A small autoregressive pixel model, trained from scratch: 2.19M parameters, width 192.
Rows from block 2, named by matrix and row number. Rows with one number belong to one neuron. Each number is 500 + 50 x the weight over its row's rms, rounded and kept within 0 to 999. All counts start at 0. Numbers have three digits each. After the name is the row's rms in percent of the matrix's.
# fc1: MLP up (model.blocks.2.mlp.fc1.weight, 576x192), inputs 144-191
# fc2: MLP down (model.blocks.2.mlp.fc2.weight, 192x576, transposed), outputs 144-191
fc1.118 098:411503466479511497522482475541453402499406524412569512453522499541450528453497515504517473507395438580509488488465452542534481470493522491507514
fc1.119 116:510523563452551516584478485474461505473457573466474486514460377495521481483442424451514541544583535586434486403466531539560484482449530482536473
fc1.120 097:471395354551466492461544496588470594423539492512489534577532613486440513491496475486420416414477476571518502561499499362491505513407597461534442
fc1.121 097:472498427493532615483536511513515448498486515494502430524465510622582453493565602507481419504523563522478527631442545557393461517535478534552562
fc1.122 076:446477438459535343455515509452497565565465455486537452456603485604406469515589456476493518446429485573523470548556373530543551493472431509515422
fc1.123 098:509501481554533457457480525536551536473474539373500423512463474501522544549470576475515482597502529516513455610465511509526407494501532370501505
fc1.124 113:468459562511509493517520495565457502552434480515466508464476438524510500498456504362523442493486498544441486511491526466513543440576564542484470
fc1.125 097:529475559469560504465593570467551394483516506462477429501553477512530570504498532520461487447519560503447481543549375553610473478538457584492455
fc1.126 119:481493534357482626586420577477424618516445500520514532508485436463440519509422479531518570531482514592549349413507543494462378456455591502492509
fc1.127 112:536463295514468469437470501519529516539507515453460361594555477581454484491501561494435433551504496481482590548483475504493549549452485519514495
fc1.128 164:472493638512545511450524482496517497484491524484494522478543496429530489412460473493505508460499533552508556424459516477493477438432566550528381
fc1.129 089:485453508496489552510423485506532507482545618518496545416454515392442629531511525470432428459478437508511528558462466473486249568484593609511473
fc1.130 116:504527589450536557483446433470572518550514521488536433437603549530570440417568592489467483575520534591548489459496519350558485580476487534573477
fc1.131 066:484531521401456475467523510539473481518435574529461489473493459470488487500543476515478468492490497451664448510530520500514506411415519562445473
fc1.132 100:510474584484539542510482473520518507587516593584486504445515540559503536515499558465500540416537478479509577504485574444479514497471546573559503
fc1.133 080:435443544438476594384465551516528437537420476484490517481545538531547555505447539496507512453496491448428457646478528450465410415532504533551543
fc1.134 095:414516537447518479499377576551500453462578503531515498545538555504447538497456532425496440597438489516502471610463438425506401525426627454493448
fc1.135 094:561540455435488520445481498566481463504484494481521426479530516526436448561423508513494517504442503597502490438514579489552471489517491472503457
fc1.136 109:372519475495547429449392508546529557476430489511500390494538549389511439484427566504448491556434490531548489464555464376494535535496514497503457
fc1.137 091:477516475531490545436440556482588503496520605462493495486513481505467500514468432445541511441467505460506531486497511517455415398483532582508445
fc1.138 088:541449472449512449507556439492444467539490591480523566489495525488417541513498543475487396482416485425494455522493464441469579503449542506571563
fc1.139 117:464460392529544488406366538547477508513468518500548469484521468456514511500471403460423483429491542578388555484443532504529475478506510485475467
fc1.140 093:542561495520463582535423509467481483530495490500544545506494474526519487495546438446452432365540454477362462513508481513389492452467537537470445
fc1.141 066:514463477475475532455475532540533579466428498478498565577570499464513535450486550549518481478533501501505485520481538410415572472542580482494454
fc1.142 095:444437468503465528475453463469531471587540441402458439458551455459461441426489458369455502483442520468622517552439496490657477429457509521495573
fc1.143 086:491578515491596494476441522465507515549406605471509544481516534470533543445550540468489530517483552456474434518519515627478475516557522509496520
fc1.144 100:533504548439458450524530529497484432543459549487513518508564410491558352501386357492444504510508559481453454466458451463600400436568503529500528
fc1.145 118:468451503558555523492411457506467565456426525478526577445468415444482469466556461449450470552505487525426556555472597447487566513463527589564451
fc1.146 093:507548550512536480470576494475521558515445511483493477472500624559518444518445539475481479601524455521536491480434478601525409500529579449438507
fc1.147 106:438529530488529551512526532569522587495512518481561555458454581560439442488407617516534490535562469423484409513512589463439472467550592489569386
fc1.148 115:460493335547460456454513539507573526525428495556540548541551500612461569469510561471530412555452483493448487602470575516484513494593485543536492
fc1.149 106:465509468468552465486513529475428536460505556538534456418475533553454389421613541441433430494458542497432453548438461479490385454536545586561477
fc1.150 097:457514450455568582430496524502553424438458541514449377425531474435549505413523497461565509373468533565450507466516548410515475430412498595516463
fc1.151 104:444491547493543561511442496467504575419543560463524511436449473386491550479443492449476558474528526616516440421425472430507392417472561488451434
fc1.152 098:496483482474529596558543496502505547451428532391499496443505558471485512528488556487440467453444548522487615571438568462434463485522577526550470
fc1.153 094:444477560475521458540513597535564473418493522530583453512541454510582517502483493423494457562502523545441522575500488460553540389528521519439384
fc1.154 102:560438566468500631469493509588527414587505532431450568410514598430489535503492515486420451465468507607500542434363475498484484477515485519517503
fc1.155 135:499476464380576536453392504473458473577429541434477455471552389570566371480442581449482453436458552564493431482485491493514517584500481578580542
fc1.156 090:432458512461489528585444549528528436489485542482558521308473568576434587457445474505503476510482583548511396494544452415410496524548522513498441
fc1.157 113:537493505475562540442534476503576506489525503469476370621518532498515503453528598467458474641535499520480483539456570476545497558527536488533447
fc1.158 103:433533478468503491488496429516496431526488548454543496445488452525504428446480530502491481416395522473554422482458559474597509496470499537544519
fc1.159 086:432495577565495574564453531450587499506507505542530463476501481430510564440450486466449491422541522567487433485424547529425408553463541560449460
fc1.160 101:464490456475513485510414431469476513458493576363536521496560536455446385458553419441492433504417553464494461512484537506522422455566486470565502
fc1.161 090:606535436433545592621509556516509498571516500488476513437524404497592460551405417487479490428493576552519433537470511506502522501531575557566500
fc1.162 086:455499478459501511501476558506543527489497438487561497506475541487597551433403539460492512603457461519535431426512492508499477573500461526550485
fc1.163 110:459555536464540511501545536601495508502485583486542437523569432499539443380458542468451501556510577558510497432413552515475507548494570500518475
fc1.164 094:457559450550472523486569484551519473547498548427498537418494571573491531517536426425495504424502465565341500564515592450474486549493537491513484
fc1.165 114:511429483487533531515457556552508470433518540512481509441536469386525404411406505440493435563520511555505526491473500542538515450464501613541499
fc1.166 092:450504517457499571507614440527478618527562523548459473516577466445500480515560532455555471610536464535473450568478440417485450450523474531552549
fc1.167 271:502578451470543505495460513525548492623528591465490369493490469585475433487497519464441498580478562568467495372473466490499458479584487467484542
fc1.168 125:463577478526594586526566493483442531425396504506558584502511535525546539442496534532503456493414596514582463516508493517571512567474490549618411
fc1.169 093:494564576462511556420534464474423430473558532426469364432507514507535372497468470466499515533516447560435544519514532485537463531480487506587447
fc1.170 099:426471504455449550555397500524510447518403544436579521490538513463497539476422500433532488407492509525558510481481453526497523472481548579498495
fc1.171 079:512477347463535511513517577481473587510514491493542508500431445535531502421476504493410527565551485520454540491562414560429475448520464488452480
fc1.172 124:503498494511496529527414503504527427526367549556525512476540473475475524510501458439435501403460588502383523493362567533453559473497494491536468
fc1.173 113:433552389513513554523436503480462505473528504511526530547475517485587512520476407402524473574588602571508493527485585526442520526591542436513478
fc1.174 100:456484497525488531444513540512529480502499539444460429516526493477422525535437402489490473558559510498452509567483498459545547536471519460495448
fc1.175 110:537531500477503537549502535496565488496528539519510523523513378467585452464479427439516450422461523531451457590443534572529527460501469581503508
fc1.176 089:495554482503506459567508412448518451514483528405483520554494579445530518497529494513467539594472505416562506541491529427565481580628540535513532
fc1.177 113:527469475474475550498456568521559513549478574493528493449554517525509526479504468480469478434501520529521522527508528529428500505476550634522500
fc1.178 087:535420542527519482526539494529523476433521533531505472492513631489501568462626454499430472477530514531461552450414513474447499434414523498527508
fc1.179 075:492569509423474490426404500516472501460498508472496452551513426470584528542500504528540579434506570476480493350475591376562616552418483535528572
fc1.180 100:504579471558588508541569479492545375581521533510507464441540498500542493512526501505433575507430562586490500403480514470558459591506509541522467
fc1.181 086:475495443482481457515402548564551357469486524447561531519475606542496490562404480429470465507439580513504584566477453454515466457510512482449464
fc1.182 073:512517482505592556547502506513514503553489529540472486509466448574603484549464431506465462554535535502466548453552570485608486452524542461541478
fc1.183 079:422464566470484513496515456552455555602448536462408530418467542509532518545468531487510490475492488450505448543599474573500453483559550485536480
fc1.184 102:461577505524476558491475563515544428497542547514519527541479514526484517470482608498506505588412487508512461421505535491530403365494551519523436
fc1.185 097:489432508477457463581591579619492521493408486463519559473500573481565558467510559432506480432480501511445453555468629492615576470552611521518555
fc1.186 104:533541382536476482524497496590480584447532508504539438420550562499508427499502557542408508527530486518473447579479470442500432470572525563537447
fc1.187 100:526483431513554586450478590493429447454500544550542352550469368472484548498486485484441437453472541498474390522444535563539464465471496478470403
fc1.188 094:362517473436548657493559540574519503523453515515449517487513551481489567504431478492461480482472553491504494545469468498432553461620546443567434
fc1.189 076:478396587449522558385562582464464561388436481450490518477438375458557466442444512502535477464484476555496559497461478529574612507555456494500422
fc1.190 085:476475496514540431607351461491424554511481496529541500476519477440567491428432517503475470487489472598513442454502535437447433507423477475522560
fc1.191 103:456489531457507593517500529509523544507464522553484477454505544516463547505510502480509532530495520471429563376497505507447578404432587524474534
fc1.192 141:382468435469577539491443540484487505456396586450551484483559518542466528473523552454455431438468489458553400540522455443462460453539556504561472
fc1.193 080:449501278487490555496478516538486553509504564424576508494564538489554551484541471463456520553499490498406487533494472471581511512573484464470550
fc1.194 093:470453506467498564583499493655480478524510547440477475499514447458484509456399509470442497508526615496554467438536626440444527493495554502499506
fc1.195 126:408484528463537468556456571575428493446364457527537547484541495473480496409541606456448494492467529571479491498503534438463445578388493501577564
fc1.196 106:481497491483519436565535517517462537492520447527583527518528566439485521417535471450428455447492490507432581592445514533474455553370506492525476
fc1.197 066:422549460510472424432507536496460528510459476552447503511573494418587512562550529533527485518463500501456459531467530546458468497374598543462552
fc1.198 107:363448448470527503473548454503542550517485554533551576435469469397626553455509496440481462504510535559530516572405505481588478492491542555490492
fc1.199 090:484454463400531537480566466473485551576559496513564472467496480441513545452522535392447514542514515505544502459531626458575487476406545493580493
fc1.200 086:499484429524516557426490535414454439440513524502476527479489489486505389582447527498500500449388529493544537646467429579619435448526461430542527
fc1.201 107:538477558427545541574501536512497520489498569385447477455509309438530486486468477421506460590470545577496488457490544519609482423506555521501477
fc1.202 102:543561572550559511388474532575491544503494519551609452418543492543423390516477541512514407431432469522454485496460459470404548506485479511547522
fc1.203 099:564456465481488601467532551517453565464491512488515436582495412443540435475540478441417461449539514520491515477487493588586542485492555531479480
fc1.204 096:436443548500574552500450505515461471408496486508445541541536483431492518504494460482515451456510472443491477494498543539512516510353503550534433
fc1.205 091:527425409542514550487405462478553516538488527433518513525523585507506439576488568441539527546449538470507478584503586526553565448501515523506465
fc1.206 093:471454347448516541548504464425501511504478476458545546541496573551363574503527492504516515485436535422523439530516484576521336567410483557527530
fc1.207 094:555502487470528593371545555522459462525513447445500484507500490507374524436515489534455501530465496577553584571448421546389479490516459537492413
fc1.208 098:489526528509508492416505431444494504545455459536535359499529468538463442484458498478452473560453510500475528474477474471558503468475522428465418
fc1.209 111:457549576486562430425480522475543519465463527541592435558537514513549530412581504451503486547450486506493540508497466439439516566514515544501459
fc1.210 096:436425508465485597497532447458476542562527496477460494551590532512451431537506506514490503497515545524452427466448599469480428405544504544534528
fc1.211 090:401561460473537516551533535520508501462463518563592481491452594573470604400493492467514493505535451530515405493399538541470482544491521534493486
fc1.212 092:436526499445495520491583541489585555637543559471538528550436483560542558481503510512504510598524468506435428467431664540463439488519503554471484
fc1.213 094:440497553469468529514528580502463485472498474511492580501423428374502540480519544451454500463498553513479490516434598468462515501452545540484502
fc1.214 102:491591550440493515485438535464553461501444516534481463488497536481483485420518539494478514505503468584532542434495463466463464406441504500509471
fc1.215 108:471527559450535463458439542506535524474480540442509538459544343538574511459547428452507469516489610585378469426410444443530411524463491493505396
fc1.216 095:424529418422564531534477470446450512603502493489551479489458545512477479471460447487501491540566492526553498461467431442529465549543488477513492
fc1.217 110:529554487493510527587516492456402629477492553424514468443496498426428564493548526412522537443477454493503501467540562493496473543498576480596513
fc1.218 080:477504459429426634483469528533582573544466493494512435518506534572478545533450525551433509530517519489528473526475428506441456416510499457471465
fc1.219 109:472501457515519528465406515492554522561461582501479489480428432482518530532435485420483481492532532466417439529424593436422430485498527517477532
fc1.220 096:568543533512528517597459496493410539521454500532535455520479396492644485502511561494477461468560528549547500536445588431560496512442519617498493
fc1.221 092:513505479474472585422561433569554478566444547493537520410470392540515500486532534524467433478474477473566490590479515474559445544524466524504538
fc1.222 087:445510566469525435520491477564506434482510544383499517453571618497530501358472434539458533452518551575476541554428435586586518518495505516524463
fc1.223 103:493431494504477530491429564559403424500492594476473434461528454426487557498426549468437507398489511535500479546500441467509532466443570509553483
fc1.224 089:409491451447513547413485503499464534529504478528549333497533484547450565462544515432491473458468529456462429509468470489487519455372492540540431
fc1.225 105:559510624421550569486476500479407572604464527515513489475467518475545458487456572503500464501503484599472576594493524531501528604485519515467467
fc1.226 089:447472539457519534574550546484406554463503498421525492492533602480463541462530386488477512483502564543435456533483509483397565535512518462536455
fc1.227 100:463437575414524521600533472499448536548458567555546498513516530558455561470429426439472413537408522476496478468430445455514468552502540525563485
fc1.228 096:494522423543501463503397504522499525465500474488513570398484442547580579482439427431505391417494474482467617500446547563458561499477492482467505
fc1.229 102:487515651542531498537428456532503537507551475560471540397476491432448544518455442506515510608525431542565526520453528437536559425486566490489536
fc1.230 103:507472484487544462461486464488555414399499635410584498536576432449515511483592491436476379563423522510445508486446599528542647461464550504579543
fc1.231 101:521541556512526524473491476446522500465432489515571520554519552503501530469542544512452469590494515461498491513511500482439459527512599541475470
fc1.232 094:451558514513540409450498567465568593549435517525499550407488529547412450487503615502511443482525537530516566489508449583483488580586568522545488
fc1.233 093:487491420453493495508540580569500513562495486500507413461530457512557451470471603491503521454520580526552513552461540523504462524446436546463536
fc1.234 118:472546656457500574485548552474466452488457477515551588460584502427533496462556513473511475515416482574426485486528545474449421469461567516602510
fc1.235 084:566488573480515582484466609506480486543468467533490478502502379482593565543481421516485509503555463595376564565492548455469492499513473537444526
fc1.236 092:489406405478504484512424413524489558472408495426517425531499528556473516492479502472520517516423507534564489451490540521490578502511574494479433
fc1.237 087:491453434516494504480493465486531457561514589511570425371460555470509502493466476488485379466476566565635519489458492486519443506487546500513428
fc1.238 094:506564585515473489419523559441463508472447504539484546533527422493530475534458474510495525448501588466518448439495606429396519494543508497536480
fc1.239 100:519494447451495478460531492520506497525457567477546521498498468525444494547466496460461479397529479532537524504471590509566545437502514549467496
fc1.240 092:475466481506522493511436507559467508497505489470548566490551506604476525474561612438485439516468417509549502528486501391402480528489499468494476
fc1.241 077:399482536503477573470421492556482483477428530456521502441434481490435514532549619452532485494466567512451454542441429424446380541521467483534506
fc2.118 087:507525438612429446504515465478528485414538520510435445468500572454478461541488526607565530507479461421625464586613530512473547530545507524512495
fc2.119 142:490454580485509502483479443515558515436496418536556396637483428526532536430470524499551483510452434554474583499557496445527618528419518490445385
fc2.120 097:518500481412460544485484492472557457503511542546553488530526406545373562494495481505656526448497563475514479429546464516535498527569483579496555
fc2.121 104:453521495488546423559533563541513486483554543461459627430553453468536502451455476538515569474554439468498525475477459506427462506427447524565676
fc2.122 081:519493563493491625471473444424509498521449468529506442475427545448482530565455520421483539510483482455587443438431579495488482426508505493470555
fc2.123 103:429490564505538453479520463561506509523545529538459465520539563416443486520505536516656498442493443441521531414481457546517473523529484542523554
fc2.124 114:547440490540474510478488575549557463489525421567523486474522479577525511499499447502443468483568522417504401496502562510446535594441556462435410
fc2.125 105:489540507534423542563445471564495541454519501497472528479450552484518498476491418521499593490553424530524562469503487472464522416530533514484458
fc2.126 123:523504464461460471413493492508552451519544471530544619424483561509449539449505560424507440577463456579474473446592459486489568487499444437518537
fc2.127 117:503525661478524477519554554570448488518483482547593589433501470426525541445518564517538535537487582488546488445530527547517499440593510449504561
fc2.128 156:503560571601482491463485462477499541495539468599573522495452477494583420498486519538551526478469518563540602477554449523506539484518466479427567
fc2.129 099:580567437491539505497593497542481465467491452476469474547424422378421467524601522487553528565510542494454569457527589539576618538461481443470473
fc2.130 124:573456436507484530524610469463589566480525512501516451574465534537446500508519489516480599558537504454532447595557466514476534492489568448491504
fc2.131 070:507544528667437545585521473511526466573465521485544503519492527586534589465599472486503496525471479510462538431461535389547613539480485571481570
fc2.132 100:579447424573477472612442533591522425434487478488447355517513477401507536497574415625578519507457523443535516420435484584559520497601465556462513
fc2.133 085:454558434543433456585586484484503427484509506558511530529564374445552493444493428564487513569497480531482494397490424534581601433473474489549429
fc2.134 089:532595512471468576508536516493612459509543498474574511526450547567512434576466507465533480438553501447497429559560541536510505490556466452510500
fc2.135 089:585476508722484441476585492482503492462485449537498504464610507523541501419490503513593548504475432549472530403512561443568453580409486452472507
fc2.136 116:521521565516399509473440495441516491533586590668481513495468582581463484520560402523477493475501421488581561428453363611493494464456463504551517
fc2.137 088:494475482474460432408513566481476413527567438465497497376528480500460481441548518430508490457489598603513467532475509479516525461554494471536521
fc2.138 085:417482520511521446462580480478488385535530511526444576526526606504495487453537571411484492499493435492426560519516506565579484481481430518540550
fc2.139 151:492497544482447476614614487474523497472507529448497523505458525568441508482463536560572596562551567494579496542610429483442541512455569505551534
fc2.140 094:512535480533403480504483518465516534525558546513449480501483533395476544493550518526459526524550492535570583504471432585490555487590402521547600
fc2.141 076:461558488500542567479519436502489448547510562527463463502457471552491511563457531507433498523435530451545430521504502570470539531503561545496455
fc2.142 091:546535557477424474660538377513423555540567471472535592538474513448563511457547472492472492579516586428497425430462505610529433511566529545506548
fc2.143 086:467394398411505431518455432617477477502482494541468536596543450541441516517395439512436402572570512550418569521447502519579600478478557556553509
fc2.144 118:383550544490543513551570420559423576516509441541475430436528490502569628484448533486533547554520500471469487598476470491529536516451496412512426
fc2.145 112:489412585494534511535481536520468575450497469564482503525440483520496515548523439590628541521576488486534470549477546430487606477427529464488431
fc2.146 091:464489521545513485456523462495517496517428560440552495580521478531473466547520513521548533536361482534526560408566616551561451512493454482445463
fc2.147 103:553515539532502572535499511542525510541475532557500523448648478454480501437577501528437484483459535465462514510535559451491519518445548451488493
fc2.148 118:499510598471462556558509495527472474471528463467549482497533560445517511490436382475608520422535399496456427454457563487528560448541516464451566
fc2.149 097:556415509529483552491455547560513559482512484427472563580535514525518509438413465542574530475502539466533473532524456510462508442499431426465533
fc2.150 114:468473647509493445426555541475488472593554439481491490519541484496455505569421502486517552527535441492541528490534460573550512555631455433471572
fc2.151 109:515491594624464411526536486502455514526493501494480545483568486432549510457470508449493554480559433588489576607565484499473511476506452488523518
fc2.152 118:542498501530517477377484472509512533408549416440585573543518558526555459505454519583510405461416531485503551480488495564527461541491504545445457
fc2.153 096:543566604462568582444495501511513520510425548433493542463548563514506509424583487472586471410533528453582638589523420477532556589443498542497527
fc2.154 099:532437534478472475548473586526484600520549422533453424486449455497454513526525523416565516565552544504482621524529504537483536563546555472479517
fc2.155 183:486525496534467460493519573542553569511543444516521497491517577418540572507583515483458525525550467380481562651509532484449514457445522401521472
fc2.156 102:550526533548443529437550600507512469471495501558514487509452456448491540600429506525528487583493488475517653505514483495531548612475517569387499
fc2.157 092:480529520622382467528505474518565497502519487556477525363469478513489491525472524522514452436512509485501447465466572517538540557523504508541562
fc2.158 089:555475547548559483453463476471486461482456511492480528500613497521414537437490424450560481408491513482498486542513487471523445489498512503490495
fc2.159 087:518620438523457468476432526438556608627485524507514520505430503492478454373448529417502618529432545439549477458547455519515596518607451493512400
fc2.160 101:475504460573563369473518584496525474483456523497528523572456476566554508411507494494414511494488478527465483510519505548541477430468483542482544
fc2.161 101:470472569474437458486500565547506529532524531465410505533487544461473461542451497500584500525496594541522574549446553528534479459503455526539517
fc2.162 093:423518552460406473585456481525514523486434488522425512515585648455441479467516481505545533490531603529496559488455504508504518492493553497446492
fc2.163 096:459436533480618557470484496575488546447515514514572501485632533499554525441495545500514471500526509483403530508468568531525462459451543472515489
fc2.164 104:501495570425513572523417470441422452410498443591548495519523550502505571497515434528430447535535408412618500479426507459502505509454538365476599
fc2.165 113:520456442510545563511547468528480430388544493556471412516472437535481569470480491516498456486496414493467371415512552444484539459472549404462536
fc2.166 094:493488503571439479489616540552459520568492509565527495512494491574423555476466536506494471471528591563480453626465438434487609516431581582482446
fc2.167 260:539535451511522552475577526496494562561557533464397471509484472504481526633491487506504531532504577503480551443498447541551472499604462423442628
fc2.168 093:535400503502503516512517557526529489473506448462506545478511470492457452426540437432558497508528429513476577550551472503528401521545522480554524
fc2.169 094:491453509485423504499525524561475452524463499495535485563531490468485558446492559504634506400510518508584484549491402464468512516525531511522533
fc2.170 093:468491471472554546494460493521457444409487466519546448502469403507568416467485555548510523499421485460383463518551473403457480527494412522492548
fc2.171 079:557563552425494556525427475469528558460514533546416545551546473482469498555529428606488491521549527490596450524430405521536504485468488574518492
fc2.172 118:459524447456489478553637537494522502437508520444505516512500568562482505527526503413476472609525450481505460507510393623440473559464447497530538
fc2.173 101:527472575509406471459489583544479398501462505438505515435532445506383461561542499552544470442537514489511511399468510524476542520542521576463443
fc2.174 117:521587596422521539561571468512442574533530414477435586416527461408543534576494513530469492527469520499497449437523550486424558456462473504507498
fc2.175 099:575516457585441614515481543509459481489511438443484519487498485477473443484552434425543422519609477508483546552474428521526409485492448519454552
fc2.176 087:528520544422528591548472509512548589423511460470484492439524454515417541480376409502470482484486502455366516430475561469488518527537535541509367
fc2.177 127:500491507466400427492492502452534407486544596532500436639540541438461477446542515477541434527550471533530572478479466479539569498534481464536382
fc2.178 085:502472380579465463551498470522433639622431518439498493457439448501536413498462511513541469473435415499468468563559425540468544433536427496425533
fc2.179 077:532459452549547543506461475506518508475503457561467521484470517547485469399530516462515492475550456492462582592491444510429461487459511561567448
fc2.180 103:477484494445430556488532556548475539499500413523484529572470538495489496531492482500489447500473657547547525509428471549472530447498546440465469
fc2.181 103:524538523540570472507551509488501562490489493516499430371555427482519495540562447528597519415518489514476558481550464475478534533448490519546636
fc2.182 068:489525620455498503552446442495502561449475514557554395432532632559445489511532544504555460478497495471486462527543601511461508391557521529557486
fc2.183 080:543447549604436535477453571516511556506432573502491507449426481388503474502547491522480488513502454434430518436475485483427527551522525519497460
fc2.184 081:540548539473497510522480465589460571438527516541522425489494614499546491497535498550564464390577518509481568488475541451472486517462603426552462
fc2.185 088:453551501401570468436527475453485511613478533438515471416416487570506423498475548471463528522481459465550448521539461502422475517587462500577532
fc2.186 106:471534517557427424598589482529523468503559498395533538535519434539473489523545539435545485604493517557527527484510424575519547448557493500488537
fc2.187 093:478483512481494538463538504567447461421507536507490488446532505497488520510505425553452479503533503517475455409539565547597499541463486417526615
fc2.188 090:520442536508507493485565534548543612501479638476494426507537538453557499432481515575577562514521500604537456541529551429466426455482517405469439
fc2.189 073:481617465489517513619510396459530400547482493621457522490495520536550486564488499497523492507471533441561459569464596468492526433568408481492474
fc2.190 100:554573480472449549492569565472429479530516492488518487520462595531411524513544474531471479492440545491459479533518489621485631517503556516478482
fc2.191 092:455412435501490442557467481558467537507512485465584422532590577461480468451478558500547502505528522420525350430459481447455424508517559449510669
fc2.192 114:475497508585482450528521517530500612470483458615562523565458473512527506469457553527504499486539509428549494474495532540494434439484443465524484
fc2.193 084:586476482513447469515527401538521426461468553620493501565481469515554558613461559487511479621558524429430504507469596538506522520476528553514472
fc2.194 090:515512481476413529453540524492502433478409478665485537550529411489538452462466487517615469297489458460541581490554530505443482530535462499533444
fc2.195 115:471463582454504468578637505508462542509554450449490542504584438498477459478514451559625542483504575507522510422490550558522554504543470535470665
fc2.196 132:477508513590466436462513477523514570517517430494468473504538458530454432587540527473560590548526461460503453432515471513525518501583467575523540
fc2.197 068:430587544435559509497448502531513466504481502486424549484403502480456527565493486474443487491487504433475529490513451456480545524517475549528453
fc2.198 116:483539606501436518474529490519505461576519471527600453428595498409469508490525627456569508525493429467569484545577514483531453531468563494509630
fc2.199 098:549515512533490523456516452552453518419553597573445395538571456474447439507538393587572522495524542479430483475377584541459510549556492559449515
fc2.200 076:448546685575507509459436508586474560524474479565501506583557482572482437417499436420570450472495483481438435439463533482462443443433546508514465
fc2.201 102:596582545510428479535465484491516485584464517575503451580548532468511513452482524550504652484476473391577481443465505584428560634563488570558550
fc2.202 096:511465475517500366531548469501505523401550480530470492415524544432474535474548429501535502488438406485488451515443493496462560527454507471496554
fc2.203 102:518451566570457601526435406536549460417482473541573457526478497584531562463491462494493486439511533448591476455408580419479634538501505493458492
fc2.204 097:557544466404439654544473523517466510529529484518470484523507434520542510541510541486502531566575618546629569514485439441544504543593555415473564
fc2.205 101:607523515497513444473557552579551467475552499473514513506602486506492494486591567539500528487498608536493482370444524465583438488475478508615480
fc2.206 091:509522641442481512508454464543468516538435511469513439494498420490494470448543514461578471376535556479482548507412504487453602474517518535476524
fc2.207 088:496576445537495359542493497493531514522575477570531456540458489527565525516504531482597540597467515378501485549605505375489547523512458428491574
fc2.208 103:443573493481468524585523502516473484449450545405495421427474579495444532569582454512434493492436448522430455486465492587479488516542444566467513
fc2.209 128:512519380537489546573550520503490447528506550579440537430527469491505411439494438494467546529502516512512432536461534582445491526484484499500570
fc2.210 089:492530511606542374513533459547533480535502451482500554441493476551447495583468469530512439440491543512418529580554424489548497571510498511541483
fc2.211 081:483419564472492488490553529447502464486499561402524517585481485501488512472392464471513497475489480481526501534516443524519419500466569530528497
fc2.212 089:456493517490511436529463429542527496571463559566482458442567616453472478400534519546545452436494417391574513512478509512431543466650534481460531
fc2.213 093:533439506522476564496591548466545450471555533400408524494461552506479428435462491458432522519502525548522501411557497517585597491571462389545530
fc2.214 105:512471588480560501496605513476483597570501446456477506498562358537554516510502463418573527523541509533451541481455524563588488519500466484474566
fc2.215 112:494519420493444437516518482563576470493559531425502442491517492483503508539529522485555439455480406516504432483382499545514581475476470409511580
fc2.216 093:515433509545469480551548521511482475491481520510607448590532473547515435490538593486397439478494543479493483514566415434459483485424463621520610
fc2.217 107:456491426546575512468539522512559522535418404501544541581394424531473526406543604509472526591437504485531469396545473490464555406458472650542540
fc2.218 077:402458539594518447446509520529430552465526515520458575546402521455487486475495526587568541499448573551486533444528474437459439455570478554433508
fc2.219 097:389524568514565558524466501486507461458623438563541492413406486550522548433481486485516566492455483447461487454530561461495458577378480484492460
fc2.220 096:551532428464480469467454531536473553545557524520508465500460496614482439478467492480591524582368583475474630512491496382487585494520410496522451
fc2.221 099:518484538608466487578559517579517501509513521499505506467576681499487546501553546378498477563490503510468533385495496474586616465511604531507553
fc2.222 097:532503427450544512509545551553445503554506462430530528676455502482445505482517597438449497561480502561466471466521447407513510540499468505529488
fc2.223 090:497515543408405538444387448466519473502455460440456476592579524409446416469555435520542504524553444443538552510524513541533449407614463542575458
fc2.224 103:505424481465512379461529444515547537459557606500519567518450506501440465472479492546486536436553435456523494474489458552430533565542473552532606
fc2.225 097:536529496563423503469524469511507526513505443458515578444486452471557452528530411509584574473442425547450509429515559517528477506443463466499519
fc2.226 102:501520519517553482460570441512487540590453502498513463546453503447565478638540479557554474626525489509490433512589370452438451483494444516495441
fc2.227 094:457512548590502489596468497507496429475451493550628591549527557452526501434478507479510513504527535512547536443559492403574526495371525416458535
fc2.228 090:484487605589463522561587460510542545510498470552554373520468500539440521446533424546530447537541504568511362526542450490406481463450491535534507
fc2.229 094:552493450461501451502522511533513489607540450534487469498403538501428442486530591475553530458493523581432515454601602524453563489510476412460416
fc2.230 105:495457489574500498498521539536517466479540515553459530482521509528496538432567458479523419480511470575564573466530570538510509495499470440529570
fc2.231 086:474435442492511491462527561507490511520510436412487398468497455470520425512479418507503506470490558491536484437493542600588535461539505433535477
fc2.232 098:480412555600588495519473468441522445437470458477505571423498438517520459448460505565533539484482350394526448510542520550632518455414515506476508
fc2.233 107:508429540551574467517403439425529481390507392504498473558404502458490495494507438582487410462503440551448522457485465429462566572428491458497462
fc2.234 115:496467429492452541548493468529479533499476558592461521629525494538491505519529545422573519506551484455482447460468444590459500513371540561564614
fc2.235 083:531468394545588486501536586496507520472481517550514499481437437456514569482539503504511506489468462583521548463457503473567452490474508478490512
fc2.236 083:424622440535479455492560592525565468563523539546507421475498528458496451473514485462664586527509431511532546526581552512506539540497459530416464
fc2.237 092:519539505517515499557541552494528511445507576506513446432419507451577605615459556454543556495440545439395488582408578499581522518530467482482565
fc2.238 102:456553414406491547538474450448479555540476475487457575509445500503534494622476544491417474575491531455536590571484452539458464563526477519530513
fc2.239 091:497497611515444571545493540495541521466509527439542449593550505466599516437556616525570459593472526491485547466469470537432494532525554489501491
fc2.240 089:426534528514396573477479544497530511525474494523469545489519511449448481556454495484601552513529506555514535482488500558466570513533592494481541
fc2.241 077:501462510471510512500525409448461495478459452502560506572454419569525471495470486531482495503531561577521575459498380495496523472433532571543384